Weights of a small sound classifier: arch vit, 147.5 epochs.
Rows from expert 4 of block 9, named by matrix and row number. Rows with one number belong to one neuron. Each number is 128 + 32 x the weight over its row's rms, rounded and kept within 0 to 255. All counts start at 0. Numbers have three digits each. After the name is the row's rms in percent of the matrix's.
# up: expert up (model.blocks.9.mlp.up, 16x48x192), inputs 0-191
# down: expert down (model.blocks.9.mlp.down, 16x192x48, transposed), outputs 0-191
up.1 114:143172073092162102189104113106192060123112157123169128098179166114056119086097147126149134113144176081074148094163107166138097154135145130027092161179136149106113155069144198145199123086153120139143103104159119122114114168126175171161144122123082172136098115141151163097088111110115132121103143152123152142106153113124113162146172121119143106124118064132150113207128069170095113110172102106177106093143141141090130101096097134115182105097136169089189174090129103105164124095133101135088150154178113128128141089138106097125169115077101170149104208133163125134064108088113111117
up.2 065:151102119172154139161141134055122073106141088090094064113117156094111108105191117148092122116173169128111144141207123148122134113119101092144050144127131182147157136146123088092153104109136162152108151140089080091084133104154154123140141134078196131133106116122155095110129115071127167119174127199111164150126156118148153205085126084088130093159147122168153142166154072134160114101153115111166118109150086114140141146162154116182122039117178141105189150139142103161171091065132134131136135146197111078101157104108100178110123083176057169127134175090114144105133120070127101189
up.3 059:118185136119130037128165108108127163072138150134175089105154068108122123110080131078082168058120135136120137163157159113121126110143155156119148081205175097141115172128235183140105111159124156112112069132146148112135141137112180182141099121165106095188130177160114111099154105102119140146150177125041164121125114166093098112092158140097106179109188146145117172155106120127099096145157172173133124094104102098137170144113184129142096146122120162111122162111067083160179167108146192150086163102092110141100175147117140132142175164133130149098110166087147134159112152078100101168
up.4 113:112089173150126154148077108142120169125156134121114118111172140173128131151055109177073077063134108164146205184171098085126093114139149126130125084052090090168088131115157134191090121118155136161214127131111132101161153092093127063084108182108147076172109106174113097158147109122173090162075191109118164113085094129096138075126097121160116120142125112130137172108098090142099200145141115097127100103101106106145110178111172142164187154095136131119101098087130140167104103129108129108111148169134159152135128206112172090113180117099181137089137065141115116163112115165128163145
up.5 049:093177132156146128093149062139098110124098130134086084077102125121090136100105112132109087116086115119124146133168134113134176108133094111137116106154096134116139116191102093111158119144140124115093119088153112139145164136149169140137139164084152138107077204186155096092098180015128114102103168124125160183191148093109098184070177161114158097066118050107134082152130151165120158110133104159103148135109118089106149149103099122150136150115151135120186114121072079210161137142155163133104174100116175095085107087060126187144114180177103152193112154104123092166118159122108094162
up.6 210:113131152109123090113115144187096160201145096167153170113093129172119168082087095137062169088095119160121118175098156167132106126103199151119152082112124120116044113061093169111109095132080165132136113151096113096068146119133175067153174085126075121169122139131145162136112111154113121118124102086111126094110156147118103111158152131166189137101189150112106146116106134067180134130184087142136144166128126172166127094116121133149062175151113152127116099137105128095093154131098115124134179122136171153169122157168190093164100070125103157068078110133183124188148121090217115129
up.7 060:123113145125100166154146159147126089121173150066104154155164139138120122113120105173124080105172093086091150110202108080113146107122176172129128135101132153098108106148096123073204106089100123097108156147164098081106128187132194151132133150083205145105092140132187104136115133126116123170121132092169177122091203134141122224091091119106163084171063118127122119142108099120109124138143088115131198126122099130097151114101089213122150139159184147130165173088112127151117147107155098096123170215146108136124155168060150095077125101142099135206093135139123125114124152073121112125
up.8 042:091102105120117102152129164105153114117148145114201129089135139121085156073135120152058143109136124099074173114112127107149120078115125128087042087172143131144080140112110119106162117145150181137097163113170103087136106096151187129110169147059102112061120117214102105171148178080056144095140152175148122137123121120166197133120099065116129107168121086114175116113187147075116122118148114195163128111143139094150096125137173173150158085063158150100154118026123092121160093138174167129148139116146136100113127100094192119158119117127085156156127142121179147125144146126098185127
up.9 047:189152124112164118158119085100160150126147143046135076097126132079073113081141101082085076099105112140089151101176146125138146096127114152107142115138085153140150150116164115110158140074147159136130086106161121137105106172130241131150153152136161090186071134156154100092161142059115125152138148085148152132072205099147179156070092135139075128118128131142179112140127062106106089126151134171156143114093106137119167108188225166158096097089166110117149122101145099119148126112122114139139127200140156100126151166114134139093152161132092132164130159141130116106101113105040200114
up.10 169:135093133120139150192118094171109131136087117134179088092129158147110127112135085114106117089116128127110155147136073096098150101150139093095061183156117124219137155066168108115136126196170097141198147100113073112146112111099115103097097114191087154094084115135096138125111171153160146133093097092199147113089068153197165145189198126120089113098126113141147099135155102143106139086145147101099082115137136122164153131153088092129127122091169108154131185127143139046127114083129141102133134171117129085099096144139130075110063079124058101142156147153103113140143174095164212145
up.11 045:126145132113145127147097147108163142089116179166112149189157144072107141084144096174054119173123140155040215166127098117190118091177129127119086095132145093178100150086127119101137118110112141128057141077155135094082103126183148122105139144098150129136133158176148102143106152106095131183163209151069148139138194134133125154111145115082137130112126118113166116103130127160102140086131187111172103096158157093163180095113196152179177099057135117151148113106101077120183162130117111100095175147102059131114142133105110144129186175149128167139131147071169111118103154167127131174
up.12 065:117125109211110138108151126091150079077124114071121097095142113091125091095129129142099114132082149078112194111144163046111105162118117122184147099168104170169157147142139131135150092139125095056066125101145077096123095116146110143151161138176133179183145177112175143078113115107071177112083167063132167158105148048142139148170134124108146112130180094161116111131107182150175128112209106156143123139136081106137171153115111139119112138056165121120175175127131049147137152079166112100100142125174142104111117078124101147138127114119071162151089122153141135162144177117075113167
up.13 080:147172122099072126156124113118131112114182161084133098061078117153068120126111105128067092132143135093105104145191137159114131136157076078108091130143168175143138112059131125088159120154163170142145100091178088162118113107121175136143130177052138172151087121194116106123118153111148108119115133134156174106156171125153143123118124117125193107173099070157120122136114111091144064118183095151141156081168053161141155161133110182128095125061172072073132184132171086104145094092089153139097142127152189119136148157066125127163130144092071197143102137168164139118117131069117133119
up.14 035:141105147078156118158156107144145150141122174147188102137053132118115151118138123146116121158156194083099153109154113157144093117175163121119084136171157090133110156124189170095221095059099114109104124120100045123101106147137179160139134160079115143128049131126152093128148105071128145126157104125100160134145132055152145150102093092080121095064102081119113144121134069139115141061168117210163151083149131125145150167094170158135083088108166150144156129091112100155169144106110191140124144168177119092125119154127161145123110078106109191137135163133105156140150141037086138147
up.15 114:151113168143110146160076110168147172129125116126138087104153171114130160154076124161054097075143110188083227142107086154109137097108184147112141118128125091146070126131083173109135125099129115178114106130070124112146154091128149039061107192085195134171147070151121094148083161120165133157117137073140160112109124181102142140150075110156162061108135108095151122117186115120139165095096175106155094099097134111168124147109145126211169159109122144130095138078138135087135116121108138164150157142109127145090088137132163070076159100088155134141139140171124183191159131147164130148
up.16 131:167135176105101121163066140162130168145139163115125143104104107139139179165114111107109084109125110201087214131124109119130109112113175153157147110103117092149098130101140209141129111147118126202125091162095153099185132121133122040092165190091165121149131023154073076135115158091171137129161134081139147145133074122083119073135088110152111116118148089153191134119169136119140124112137132129137098084093153130205105139098164093182155154089128136106130088094124163105094113112137113136113171153151143136071161138107149048106126070109158149109201166140154143134145156149174140175
up.17 046:152115142064126110119119087120156126109121132099163109092065137107129118099113107107128074137171158140122152127196068077107136106159114146124092098156113112107201112123126144101174123092161146084094112104122110114141096163092172151162084162121145137142119168139126158111097107080102177147106166064066149132071139077137108116088146099114106104136175098096112125161181106147136095171156141157150103111149130107149178173145217131176139121068208164152145142070124070146197122106156138129139172109120144056107118119127171099098131145199088108162128182100145150104099202071133184148
up.18 187:214163176123148081098072169084173177135153171123117142106091107088100133117111130179105135154129133130133138132126169160138099107169138143114130098148141137086101104108073185123112105093142171165054118122080158133100158166144092097146092165034097127163121182156176164097123126123083156099155188133092127124207176095103104111124148109111174132101151126155151123130193125113167147170166154077195100154177101138144187123110172166142152103138091099142164158087161087148149131091099117169107093095087142109135075103141168134124169162108069157118094139153204135095134100136142103120
up.19 141:130129087161110082167156130075128116125139145140123079146198154080139069135148178100152129183095110137159166141165118096167137143188113146116100145152136112186206134138155111107122136124128172096138063161180123116172141151128094182127079137147106092163123108106106116099176155098122091103088173119102116096061122076107157163064149153097083162110113099129117080169125120155065119165114168134162105138142134080074171147116177143159125148109113152089131170139115115177216108097186171164103090171112067125066128130118122142098145171147127165150164174114107149047114162114096151135
up.20 055:136091150114132155137097130157172100111173171083144077100143159102129135114089105142079090154101119118095161090114113135162132068138114129122108105110089127101151100114171133105155082136141152109149175062150081122135128113128205129112194193103141121152089120227164119120096092086047160099194061154112113175148151076102154143078136048098112069084136094111161111126178066095173119128194081107145139116150131143131109116133191143165170085151125137134144143063132105093199131118155126128172132177105134093122124153078145145089152118105090123192115135102135142130129154114126143137
up.21 041:130117138124140175135118128120122130101140214077137114092149151101107099069101056171090071158130131093115158115151129101125124109151118114108076133076146102137188144183126106161150070138111133069120158099170053097132081164089175110144153160080161110118124163170186107119077184094138106141144135107076148148140183118170159190074114064098100079108121077096140147151165140115119115088178148173107147110083131185161173162096125133109091105049190106174162158083155104132178133145119125138114170129115108100120116129122126175122137210119099148111092129138131174102106113103086124144
up.22 072:192177085119089112100149108060169093140137169086159114127113148137070102084173153100146138129106180066131198124157124151156137115127131111115127144140122185232193125094181097130155112118112079155116129096164122140152102158074165135093131137167118162141065114138170113037132117131107172064152178178166148169107158050120136143094183090118090144128135123117163144143133129114140143142149135214146144154140102121084127177055140155084128086081140099133159134130187116159151142113124150099099089129144160105080113135105170086165176153098105098116116106129120100148126148116104158147
up.23 040:074123189106103151200123142144177130126146182146098095093100119083107209095129105061108131173142170118080144156145110132186167093151124111105096141105113160166152151156159130064166116082111115101124140117122082089098130104167212106115149122067153108131077133124169063159111107060119115127133109149125176138142121065162217155106112087095110093125128136094162111162166120161114096104120140147178143032151100144130167160115088179139160085109190111137140164062128077182162100088129144129162155156130156131094107118088150142151137143143129137133141171099117121076098110124116135144
up.24 128:086160057125144112124127150101110097227134127162177158130109147129101121137172154129131154128159224122112133097081065172137147138197136124125152184126173152132152148129102101112126162091113073109062146122118117094084137123133161166192161104109122156168130149128170134083148076133074113078142135193099133074114176143143148140134143105128147111173125145075155124137103136108182157104132106131212162057128078105115110113124095150090049119126123086102170113167170051127156167113128158073132093123145135127123104093083072131140077098167140130086122096119102134136140157092118103176
up.25 065:123144131072138186089139146146126068190109209121139094109140185115129108139148109074138146204144159130081145141138101113116158109174071105136076130179104117123132149162099122103165113134119109128127142071144138105119149106127217080138113176088091126139070138152168074138155123085169127117118119154049159131134178127179164097131175094166130120134143117118166114105113137168083080077113118117159129129118152136141138149143070112103186100111202121140123213095150161148180116124203130105162149148103140097110122098134052157126106112158115136155083126105140130149125057109200154178
up.26 076:125150149081080120106100158111167116131160171063088142098108108132120121087114141140123114157088108095141118114157173095166119073169096115184109170106155122145127131127193149141167106123093130103161159085167075121116114134149167122125094147122118121127060121168147074094065142121115102108164144134122166135094183106168124112113110109119118142132113080194131078167164154144106131085135149166160169169140100150153142154113135204068099068110174155143161163064120132134138164106148166082079193167125120059112161194048179133103158132137079206201111153108142161140154159111111146145
up.27 039:153162092085102067113142110075168085115146121064174118119096141116112130073147135113099181147173172071121192120184066125156114128164143067098102147111175130133118125110121155144171134094116130086116130090149113081095175168075150163096114158084148171108077092180199097093121123070154130049135172178118144131125112114113108156098157110104129116122120150122102155134137136129126161127143136109164086096158076123114109139088158138157174108086145167142142116092172102091203133122157162156078124118171088173108132149107188056125142166136149133156121131074206143109098163145057123137
up.28 043:081150119179141111122130120058147102124148107139165089125114118082134113093152146141125184148152169129092164126165125101110086125123120120122058147101116137111108110169109107090137139073105176051131126082153083067123121124133159151166107160145150162175070143132198112085097134056101111120116193125136143107154063133170159164123180091121161105100135073094137140154139105187205103104146111138200152094147100153162147156097140179172193059074180133128177154116104115142163108096186171142150152128158067105109104127135155142111092132122060147159097102146122166135111118113126071161
up.29 088:134125078180093085175140153050143112096164194112038103144148105111133121124167179120147154172169127148124117076167111090133129091189129136156137151126107138135189163115161140147155134137093173066143107149158152172118157172140127177133068114123155120172103126124126071104165156126086108157124164125056123139094136121106154166055136099085089141142078128136115112166118132161099073109123131145133153123094140117059197131091187186127105144107079136117151107127120105177199122104126153156080102166126040147110154111097132154142159206158155124140120156091130156110109159087108124159
up.30 155:133082134160143175168094053133131095083130149043143101099208132101108153153133113116160060135137096118167145167201162116092058138076077139107090111119130167166113143122175098149195092104137113127133124127161119161108100136180106092122112161108140096123118143152169115146115100099119140135161129153188093152103113108121140176160107187112118084094050109133135179168136106163116120197134080087134162122099119109106107134148090107077143109122140095081134140086114092105127099104173153150135106177106163091108109154101172143080151172156130132204134142156164045127062094138101152104
up.31 046:108146115157141136133147142095153093099163120104103102130110157079101102106145109156071143119135188104123178135183111105081137121158129117115107127137144096118215209161144090072157153092172082131090164042176069123099090159129191165154184134115198107120118124146165062127095102066117144152134139120084130100167119152147171150091112112154163090104133116119171160127163129148070095127117149139157145103182092129136139131089126148122193079103131128107155143056157088164198168116182149150066163133115128117102141110109099185129128151131070165158141131108140162128080137110081073128
up.32 098:141150103138103091132133100122169104118122146111126153171095072093121087123135159108091149139096149075097134074164170145144094121142156104132107108158155138128121067104081106184122102102076127124106113112126135074124104144102155109147105153120166134179097164147187146128130162054092171118133124132143175146129217088101109085118157137126119153098127148121196171118163143140131138191119137182156133196137181074095098157084216117099115093061075192158183123124139127156102152135075058159136158142175116149103134088182172116157194099165161128090129112168161140114122085180129102152
up.33 055:152155186139107097100091087089133174120125156125090114146115157102096135075102027107155109144088098142101143147169162113126092086137107118161111170147120089095158136169147085077148099109132102141090164118164099125113122200167120163143100148114126114144075126173233138098118153124083160120144130140185168154139115152108167171155134117116159101078151124150164068123131191122114076120126095142105167154132127121054176168146149180135142120077171083143134175095140114104157146109148167127095109202124153046115113122049095113073109120154093171148139119119148132155102120067132146181
up.34 083:136152072131135123112099151069158115112131152122162099121117155079098136087149105133131107148173195114117171116164132134093119128164079104094091143122147157104185117109129120092185063086132125076092139142155094136104107170138151125146163145082126141155085091120186146037057149110090146068122134164176140130113085145171136166091164086113168119144178114133179100156148080131143086130164156116186117051102087124162182128155102145134111086087169104104188160112202112121147154129132153091037101143127143118101080111076146136156164133115070175138100141192130138122154113113106119168
up.35 204:072159097145106116130145153120103075189160135171115088146077160170097114127177152089127148129115214108152112100120162140133200169155116145137159147145161135118148171084134122102159093103167083098145132116126110116102149158108161184201138078176161137170068067090128138059156129152111135080124145100143139135085174104121136115111170109104159112226123155122114128184120143077130065082107115199177146165135106142111083126072138172133051168123160148088149105172110122125140156134126184089087160107094134156111141114160099069145103055137118156135089116131123116136098099101117128129
up.36 042:093168133086135165152148125057112106145144134112178128148112102117118106024099105150107134116156168127080170125154175115107107065159116077146118120155150109124131162123138109113191107098110125148107144129114092101145120137159199115140144176092169108119040123137170089124118181088130132099164137162041181159097145095184192166129153047109123092130125099117166087131168100125095137119114169169141154121123105112153124129069171143144162071094176183094161125090154111133175168121139114148145143167145076132113127080095141172126125082163079116140149186094151147113153207097098121115
down.1 089:148120151152129133111087139183081160142115086170131139133106127107150142153169094130125184164143101092122084098096166133162127153180120116040144104141151129136119152138106080114143160165146160090126203128124132156123144133104106194168124124171124124101157136157055123135100090110142107052142051139156156111160129158141169124086111132148093074102110150151125095118199127115148154110064120102144104161128087102118107087198146135112158121161162167097131114142115146127154143157080086127118214093155120125186057093143134197155074072110120159072168123048088109137108106149071173109
down.2 083:127139142165170124053105065060121154106082156156133110131115142127172078118101115114128120140172075177127133100089090189127113108151147184142125136128145072108047163082154092089152159139121135118134074149126130137139166134133136099138175111088136106161231144130142140111113124161107173154134128147154104121088147150090121126132035126088091143098135191090107155123173093146143147158116154120158147163152194183095191098100193105162155093106143208132100139077131114124095085171153144081161177110094107090128175152177113195095150138108134120137152120096114144138154126120103175101
down.3 063:092130185105100133097139157104112077119162162119129149101120147149065122159118149122158190158142087085172191129117136053124120074137124144147103114139168129119103156082133112188148110138075150164082146106161077186104093111128134140095123096126096119168118158144159099070114115104091176112125222117145101171182146120108124136108172128082133127151165154099187117151111127106130069126160109171182172163136139138117158132064159118105132126169143115126231106140200088161166122080106131159124126090132135109171139091103135058132169085134063090130105100168144071142147107173099167144
down.4 105:110119109109130110167116123130200125145169203069131105112143162132140116110142133129095054135144134109154145121125162071109141132128119091157095120112146189097138186104130092121179077165035088075158071131115156114152127142080107150112162118094126130167147133118128117131108166153144168143081119143102059082128138141135133131128162119126124127095103122068210110195159138159132072110107095103126135151120110129163134097152127125170090152080103092159133143089124159091113127076188205142155149167100125034069155157119099104099119056108169133192151128145127097112150074052118117148
down.5 056:071209145104142174116120142135077070146159125218147132115151161088109155186132109141126078127133063119088086117102169096096108098132106156084114104114148133115123170102170143135104052151120075116139113158077151125154132129096150111103188096212128103127125130140155100131167086131101181114102118128135136147124128136077086181126149176118107182114125183137118117075079148150144096137113136177196152175138159099121185118084138114130204154043139151096139211130091063131115095140098140154142060138074134154086135108129126082121130122106158089121152138123135118090164094133138144125
down.6 223:121128129125162112126100155113129214134091122165112177088078103136087135069116144133105179126177118125130145142139099142178093134174199111112173087117090122112121083147135195111089123098155152127112116072131134077121111147159168068120099118151141135190175134171165174104129118107112200151134172142098182094119159152114148182147142124112137132148167128060108144033120102139135099130170172100140108167141112144159125153057124152173131089193121111132144164127155135100117136107065071112133107072121127115184101088093107094180122123072085059076143071084138162132131135152123156165
down.7 062:100167129120090165118162146122132133109099116109169182171119080103104131128124129150059095168174155151159098190056133136130069128119190176108135128150112116123133075093071132128098136092120135157091136065152128124099157156192117100128141144109092122135139180118104162101137138090113072096117165141126178142107133162166155119144126143072177092146140116095096115103122142070163144175088189104183115154142062115141140087135131127106228075114096104132146097107114067111100120140123129175124115163169136152154073126153134156114164165103112109194118154045167122102156081194171161082
down.8 056:057150148162106145122148150148124174136178176069107183076159126134162150156116131149147137187142096118059101118139159147152117108123067134100095114108094073125207108122106110117111112160180111153165135103094127096106146130089144122205114064084067135118117124144185102165170132165106134116118104090158106076144184152154122084135150142162123113170103166083097181076153093116130110112137160063161137113117122128114146149086124145096094127107113122138143116181184091121121183138114135170111101171124063093130162120089199187100086121191071064159171128091099172155134127142112129146
down.9 057:113060097155111159119108087124108061155185123104180120164103182180126104115163112047170133135117135120112132108127070145147154129137123127122158084084117110115136157161115103169137143190197123125167158141135085226121093153108097132129211110161079180157124091141168138169139128137139147123098168127173165139093101123136116104139143148197097127156133161112178194121141145151106090153151109144183186100143143139072093172127082150128061136076154206144100157121116109101156127152124115164091148121119111181142135144071150087052107106110125143128142102172134147169082164109093122100
down.10 165:128121128226150148137118047107134059110159170087112078160169215141152112156106152131175059138121153138125145111117164066098178124135075125092081159155116134128120164060104092142177136183107110107101080134146130151126126155063079145157180130138127127093139115091092117138149141155121101063085126158152072099113050128096109126123127125136119128098085124146149123174148115144138113147118088136095171140122154115052159091159148114126172109101139134132134118139109096150166126065194187079120148162110140135075150145138117116059154127172190141193163131153144187118119117130141152125
down.11 058:118129125134115128063133154123065130171141108147194166117139117117205102145106114168162133124147084149143151151094170128146109142101092136102118146148097091104151134096114131146100164118093121101190083112075164113133111181151186122100098068191128121109124155133149164150125154164110160136171132092190110123140163140123138119127150067166127075060182125072143137172126125181177094098142179091138157168123122157106078183197081160121052142130128102135149108180116133144167105114138125117136057126076147123101053126082147097162085059117081152132184169172113120104161112180102129143
down.12 070:157146136117123111133098105132148148098145150167110164102144118158071114081078126106135105159105091160097143144122122104153118087129164174142164171155213123120147136156114157091114149092214124103137140147080113163105105177181078137124093081087144136049090117144136079160099153125133122105094147074166154096144121162159079113151082075128131150119150133124090157147190100125184103155170130142131119126140130118107144201167107101112110166064107133121107168102183168122194100133110119159109067150099119102091139155060109118120147088162071135161137139147164043123149052137150063192
down.13 079:091147151047111108191132178154129120126125141142137146088096070112110105112222124086162133143121141142117125147177114159143082116070158180124116129107159064139161108113123167136119097153175158141156150163097137183145102132150153066171101129123129084127144117215160103099159138050179152117127114036097139104115189123185148075130142147093199085135136145136129080135103212170087138125066123139159128107125179145140103125158088168124125141160144138118117109121102123153110154122132106198121130111068180107137123125132128144137109125108141097166122157131085064130073178165099141089
down.14 057:179158186155116113105137141108195112097197117183084079148121131165107125153172147140101106124119085120167163172151149068114128073045113122061144127060081118095141086208146150105073131137139135135118114136083137117123170164143131171097140107105148096107139139077131108158133092127111136100134162123153149115148146074125094194093162117100124176159135144161120156099173155169136171154054110137100180130136139099123109131127184124097141146131170208152098119154097135143132125123147123163064139138072119156154103162086109131145148050134119141159224156067181144094127111151117126104
down.15 105:171104152116183150170145096167125160086165155091141084191175160060140138173167075118134076177091151170153121126124158086091199104094117165156082172136141156124131182158095082114165167104108087118104085146123097179092151161079089185123116141119134114073130124108103113156120160105150125152123086126147085099088061097150065123133115166168085122103078134172110106127124138158100126123100098112123169161156151097124127106154138150110123109078167145102093103127101113124162125117207169145159157169100131115049146183143117198071090133133196131176137148120081123153121139108106167115
down.16 120:133129073135109138119096113103128079143179189089166084136152181172154115150146140144147088156076150085114162095193087043132159116138108098162054165111139126116129184091110076101203130165091097134162108173117126115133122171127053167161202156149150090077109107128112122130141154112122147163072099138161069134075083163113126123076162140065155174134120125139159143169174188128122130116111141135097152155115143156150117151150098112167098149111136091073142161110128081112103119094172153165149134177142165100085077130127155094116106102100153154145166126197170139107125153059128109122
down.17 058:129085133137091119156150135129134146160158086118134099160145196187154142092147177097145219156136129126221087112120148124126138150092133114127099160086163178153165164125122110164149155148085192115142140131166080143132095133133136145101110116139135144155074143100129131131136145079171140128158103111163085122118136083107145148141116160150140104110169069142164090155155124164109153100043139162152230134116221128120153123133115104093074148059175164107092146159088115155096140112085079198133166128149189145093173133124082086138112116185114163114142187130095098162116134137122124064
down.18 171:093164090194123150140088090152160123138071093155115099165192211124171107164147125123143148097128122136129150122141179155072189194138083165085095158139214125143125143126152083159124131205164100131135125109132159156127168153106055109094163162132158075087177144106074102167119114148103155123176090110153068108151107102099135110162103166111099141080104124108184170131170125153106113098144118161147130148128081118154120160131138055137176122137146099113138083154086111133106148138122115026116164182145101099182107151109105133140147138112106095084109099155129165123076113116089161085
down.19 110:123093127090138128114154180093115128133190156156158184077080077157115125133149142119125184157103123132110135167093137148193048150138160119129142109152081127117115183126132165152122094094137140145130125109149075087115101117173166114099131120191107157148126159168188164130137108094069194115133147125131119087167164140120143084125153172125137118132178145124141080087107161115164142105117119154111136118129163148081132134081111190116099110184119125141196097098119153140159177177102092226105100037106129089193142042107090196165111150156117139076113172099158103095147121125132128159
down.20 062:116144128133159122124144111084105114154208090169173218134121155111107173068102115108101126149115156162093024130166127114071143131087173120137123126121133124142065138170125145138104065160115190132126152122178134136096133123113160195142117159174116115144119172099121181082149134077098114123084112106079133118175145128169092100083139104139191156165132074091215080184150111148116146168088162155175185126176085109143123113129176109095101112107115074110129116131108128138113113187118132148084100142109146117107120146120154162098165147144114107135116159093091146173173216094101131154
down.21 056:123122133174062138150127191101128092180197143136097127118130080073095123156118127107084091144145159158110100157136161142106151098153145060159142144150074076084143107124126165159102121093108114154092144136121088136100086143113118167141154068104159163152103152131149152057166169086144139086115086077113150151154094169151144136095132180171140123146151125094121109081196120174100066141146119136157188099186109099126185131125159124153028165096141139109113138095066077164113122159156132106089117129087160204117151165110186101125157077130120112115113121143161134174078101169170169116
down.22 070:103170151135114129126179124123124162167131107146160165048134112131070163139169139115077110099159133095099159130125114122140061105135147145154110069123122112120088113130102077095116121116052125182107061150126141143179116139175134119149153143104134161179193157171075120068135043140158163141146159185084096097131111170125134176125132087099111129103126162094181148076130134118146119091108153136126160108104145101115152115082125171168135098182123127139111136128145077058169169071092117191098179082171154165133108055101155130142094188104123159095113134104130131123133163162096193190
down.23 060:105114176089135077138150108125135164129142117125135137214155100174105120138086127138137088182143108142117137151113113116104177148113127141131123116114153154051108066142098103163091086152071135080077097104136140123106121081186128128102136125142137123166142139123124163159106103103105134107159173079134167119106159160118134104026179073118105117082126121164089088146162131143154076131081123144175138171155178172147102124106089147190087079098111112213106109211123097155175099159098063154121139140132126136138087078055121053149134170145103150095142136105170067107107146123124138177
down.24 139:123118154114093166160092087140080152112140079135082122180162118160169115159123131108130151125087168194161169103106141122098162139061132136107105179123112066097125057175121102175147124145150090071099144153112093171132127144113114141073102125140129145108148135115088080153171193129095107110132051092162129088079134171141092103112042101095113111095082137113135101119110102116114132096088145133176105150130176094061156094135124086182099132106151179144066102165100159151116187188097142151111122182128138111137118193116120139138113140190151077106144172156125148081071130096108170080
down.25 072:153041204085062091157182122110099181118129104110128105155133126107204130163158135141132116148188086172162106108143150154145148071075124127163168150073139131094194156145104146129134100161137124147135179163124145136151114120098158144128123079120087134139122088142104041099153116082137102102191050157093093101098150139169152138135099154140158070118112104057080055084185135094116123125170122107123181109170114097105119158089130165152102102128146061127107209136084164185082091145155158141098130155120112119127138130140124159142118111115156129178154112102104129172108134141116146107
down.26 078:079138134142143130117117125135127084069142143113187143147111121154101123090153152126184092134113132178138116162163107135120137081069127138073165137127077150110190106108076141095120104149025122072069106116126101096141128155143160167092141152160131119144042190101156159125222116141109136106141128159118086105101184166086149149103092115159177135175174203145165123134122131089158129151064107082137109159104091154102123153071160127085115121141085152169175112118161146094161121139108149110108171121109160072111165085117111091126104110123093113180169127154145159138165113227140135123
down.27 060:058100145124106126142110128140102154103132131157148120109164161037133103128120163141196163151152166111129154134185143101117089127125154081137141140177183070072124101148080138121137120130127110157133159109084149125108087138166119116121096114049158133100107156134099074129137137117107146120152060114134116138201112161122126103151109067070118088118150118086113166091124121107135084149099143174106130086177150093101112094141146175089153118147105131156127180123179125088097193074155106211176122090101139151177087144072164097125125083159128120155218044094142123102110150132088191113
down.28 052:106108132074078116048150121103152086122125092107119140139107173154104092142085170106098137192143127179161147070093170104126151154106158156148124134141106185084139084126110112156145145228101144121127075126104130126051166106182144132140106154166134109092152145177145140060100141049088087166101087131157132134091144169159112162123094200169140128118152138119081071115129155127083086105094097127132107115142114147125169096108144175166126174144161178092030172154087137091129176110134091145133139104130102133157156106112198126083085107121171127079165143116102118102132159157134116136
down.29 092:178156125160156136100131124069123087092172120147173168091072094064069110089139131137128117124112174066104124137128115084156098141146170165077159112142088126112134117119101137168108095175120173151115150100099103080086112136139203120087180109144130112121105126165183215088176122142130171112109112153093132171131146113059130152110204116105163195142162136111108116110101151101158131112086126095114124126154135148101137150128113202119098093167137152084181155113134121124134134088125078151084140084133103125184064103078107083131099131137137104138145149133206158109174203080129123198
down.30 121:155152138161129151134152075171123077135129078103095114161158130095152171160107090147133066116174115114132132088096144109108160115163092111080110196137142177109136140136129120138192156177186110143152131113134135164119114158077067088124187096112137145072171091105137088130097102140149117106099090130155174128101117106133102163110066156145126125115115118140062145148119120111133098113189153125127100097195134120125115102151139079121222135103112225143130098166094131116191126067180157031089142150121096159081084174155115171108138140172156129197131134140106162106095174164133151145
down.31 062:143133143068153113102212028151127120137129086141103120120094115117137133167116197126107080168151177145125118122115065153124127172169139112150107119118153096080123171125153102159147125099128129163161115048115079101118114125129114081124141128146087144114179180134173153070156127109122126112136142119140194174160108115100119142200188153145158127156145118090059113150209124161104132120074128060105065115122152118119072156136139124117129110158124194177104138078163088083123164104165085100066118146078146127138154153112134118088077121125090110083160192133126103131071101162093106133
down.32 088:101140131171100078106093103107185085148107163121178109060098107041106136143111160075146097095135082101081110113101123122140108133140128155096160088088189122147149149120140103084116070135199154127117157164162146099134096096089138083156152120118084062167112134158136156120147122118106119125129115075155138134160124137109094132128110091159158150148130133116138105149183132102142086103103156166142096146088160135185085233121141142097037137136087134116195110182152103155137172135120153111107132103175115181120097091088109106106153066199127117165135136161192156146160182115179115174
down.33 072:099128111103098091121111151045192099148132171132120121156092084178155111122139110120090116094099100191164148142139098101156136141075117119115151111110142098148110116101155108119123098147152164151102147157184117170080160097148126183133107049101122095134091133119151160142171203116129088111118119097116108127160173107168067088069091114146148180157116126170121062087148115118109123045101159133148159067120202129147100145129128149126046144127123074095088108176145051132136117093184130160107124163072119090136175121087097111071132134141139136175179066104139154131107127148103104079
down.34 089:108136148095133157216112124155152151146110171130142154128094114121170115091172053113134145093156149158116095108134133199101103123101106124091102103123148121149136107122088142096095113096108177126134122143165137132167153079137106060141116085123140158084171102177142125096096081125172115134189100115094128108140169149118164132166089179082091118090094108083135080061143127150132146145116172126098060129130205098105108109123118118149203139092145132100114180077106086105092113121139081185094086080112158107180078159111162162168110158101127103151178191063091087117159140201084133119
down.35 241:147110126179124154126157080163119074128156122089125081182177183179163131179156149132156092142049125160134152123120132092080197097093066139127087150154142120133151149110123075128149142218095106063157106186103120127122122121078086197117133131119162112085099107070059069162176175173137099132149096135138080128143090129142131089102084162155105094112107125132151119203173149122118160140076085118110107110137164127130140124162101088142099126076145127135096154161117158134108157108192174112121129194131122125088169185123151159085100097161192137166155142141119154110113145148097124106
down.36 056:091130164134095152121166128125143169165152130106091136153134161116121135070087143116142162177076152149152136139141147123137146106093125090163126175203117159134180166097145124163186055170094121109082150101103150158110156130078123170164127111096105140114143102100115048169122164127128079073115060067143102129105104118162127119131140160095175101161131123138087093113185068068119070152104078113150179072218143139137133096142153139137165111137121189146111156167151133075160084074102130152116143150070070187144099135077134109152122146114114168133167104158168077146156157110177148129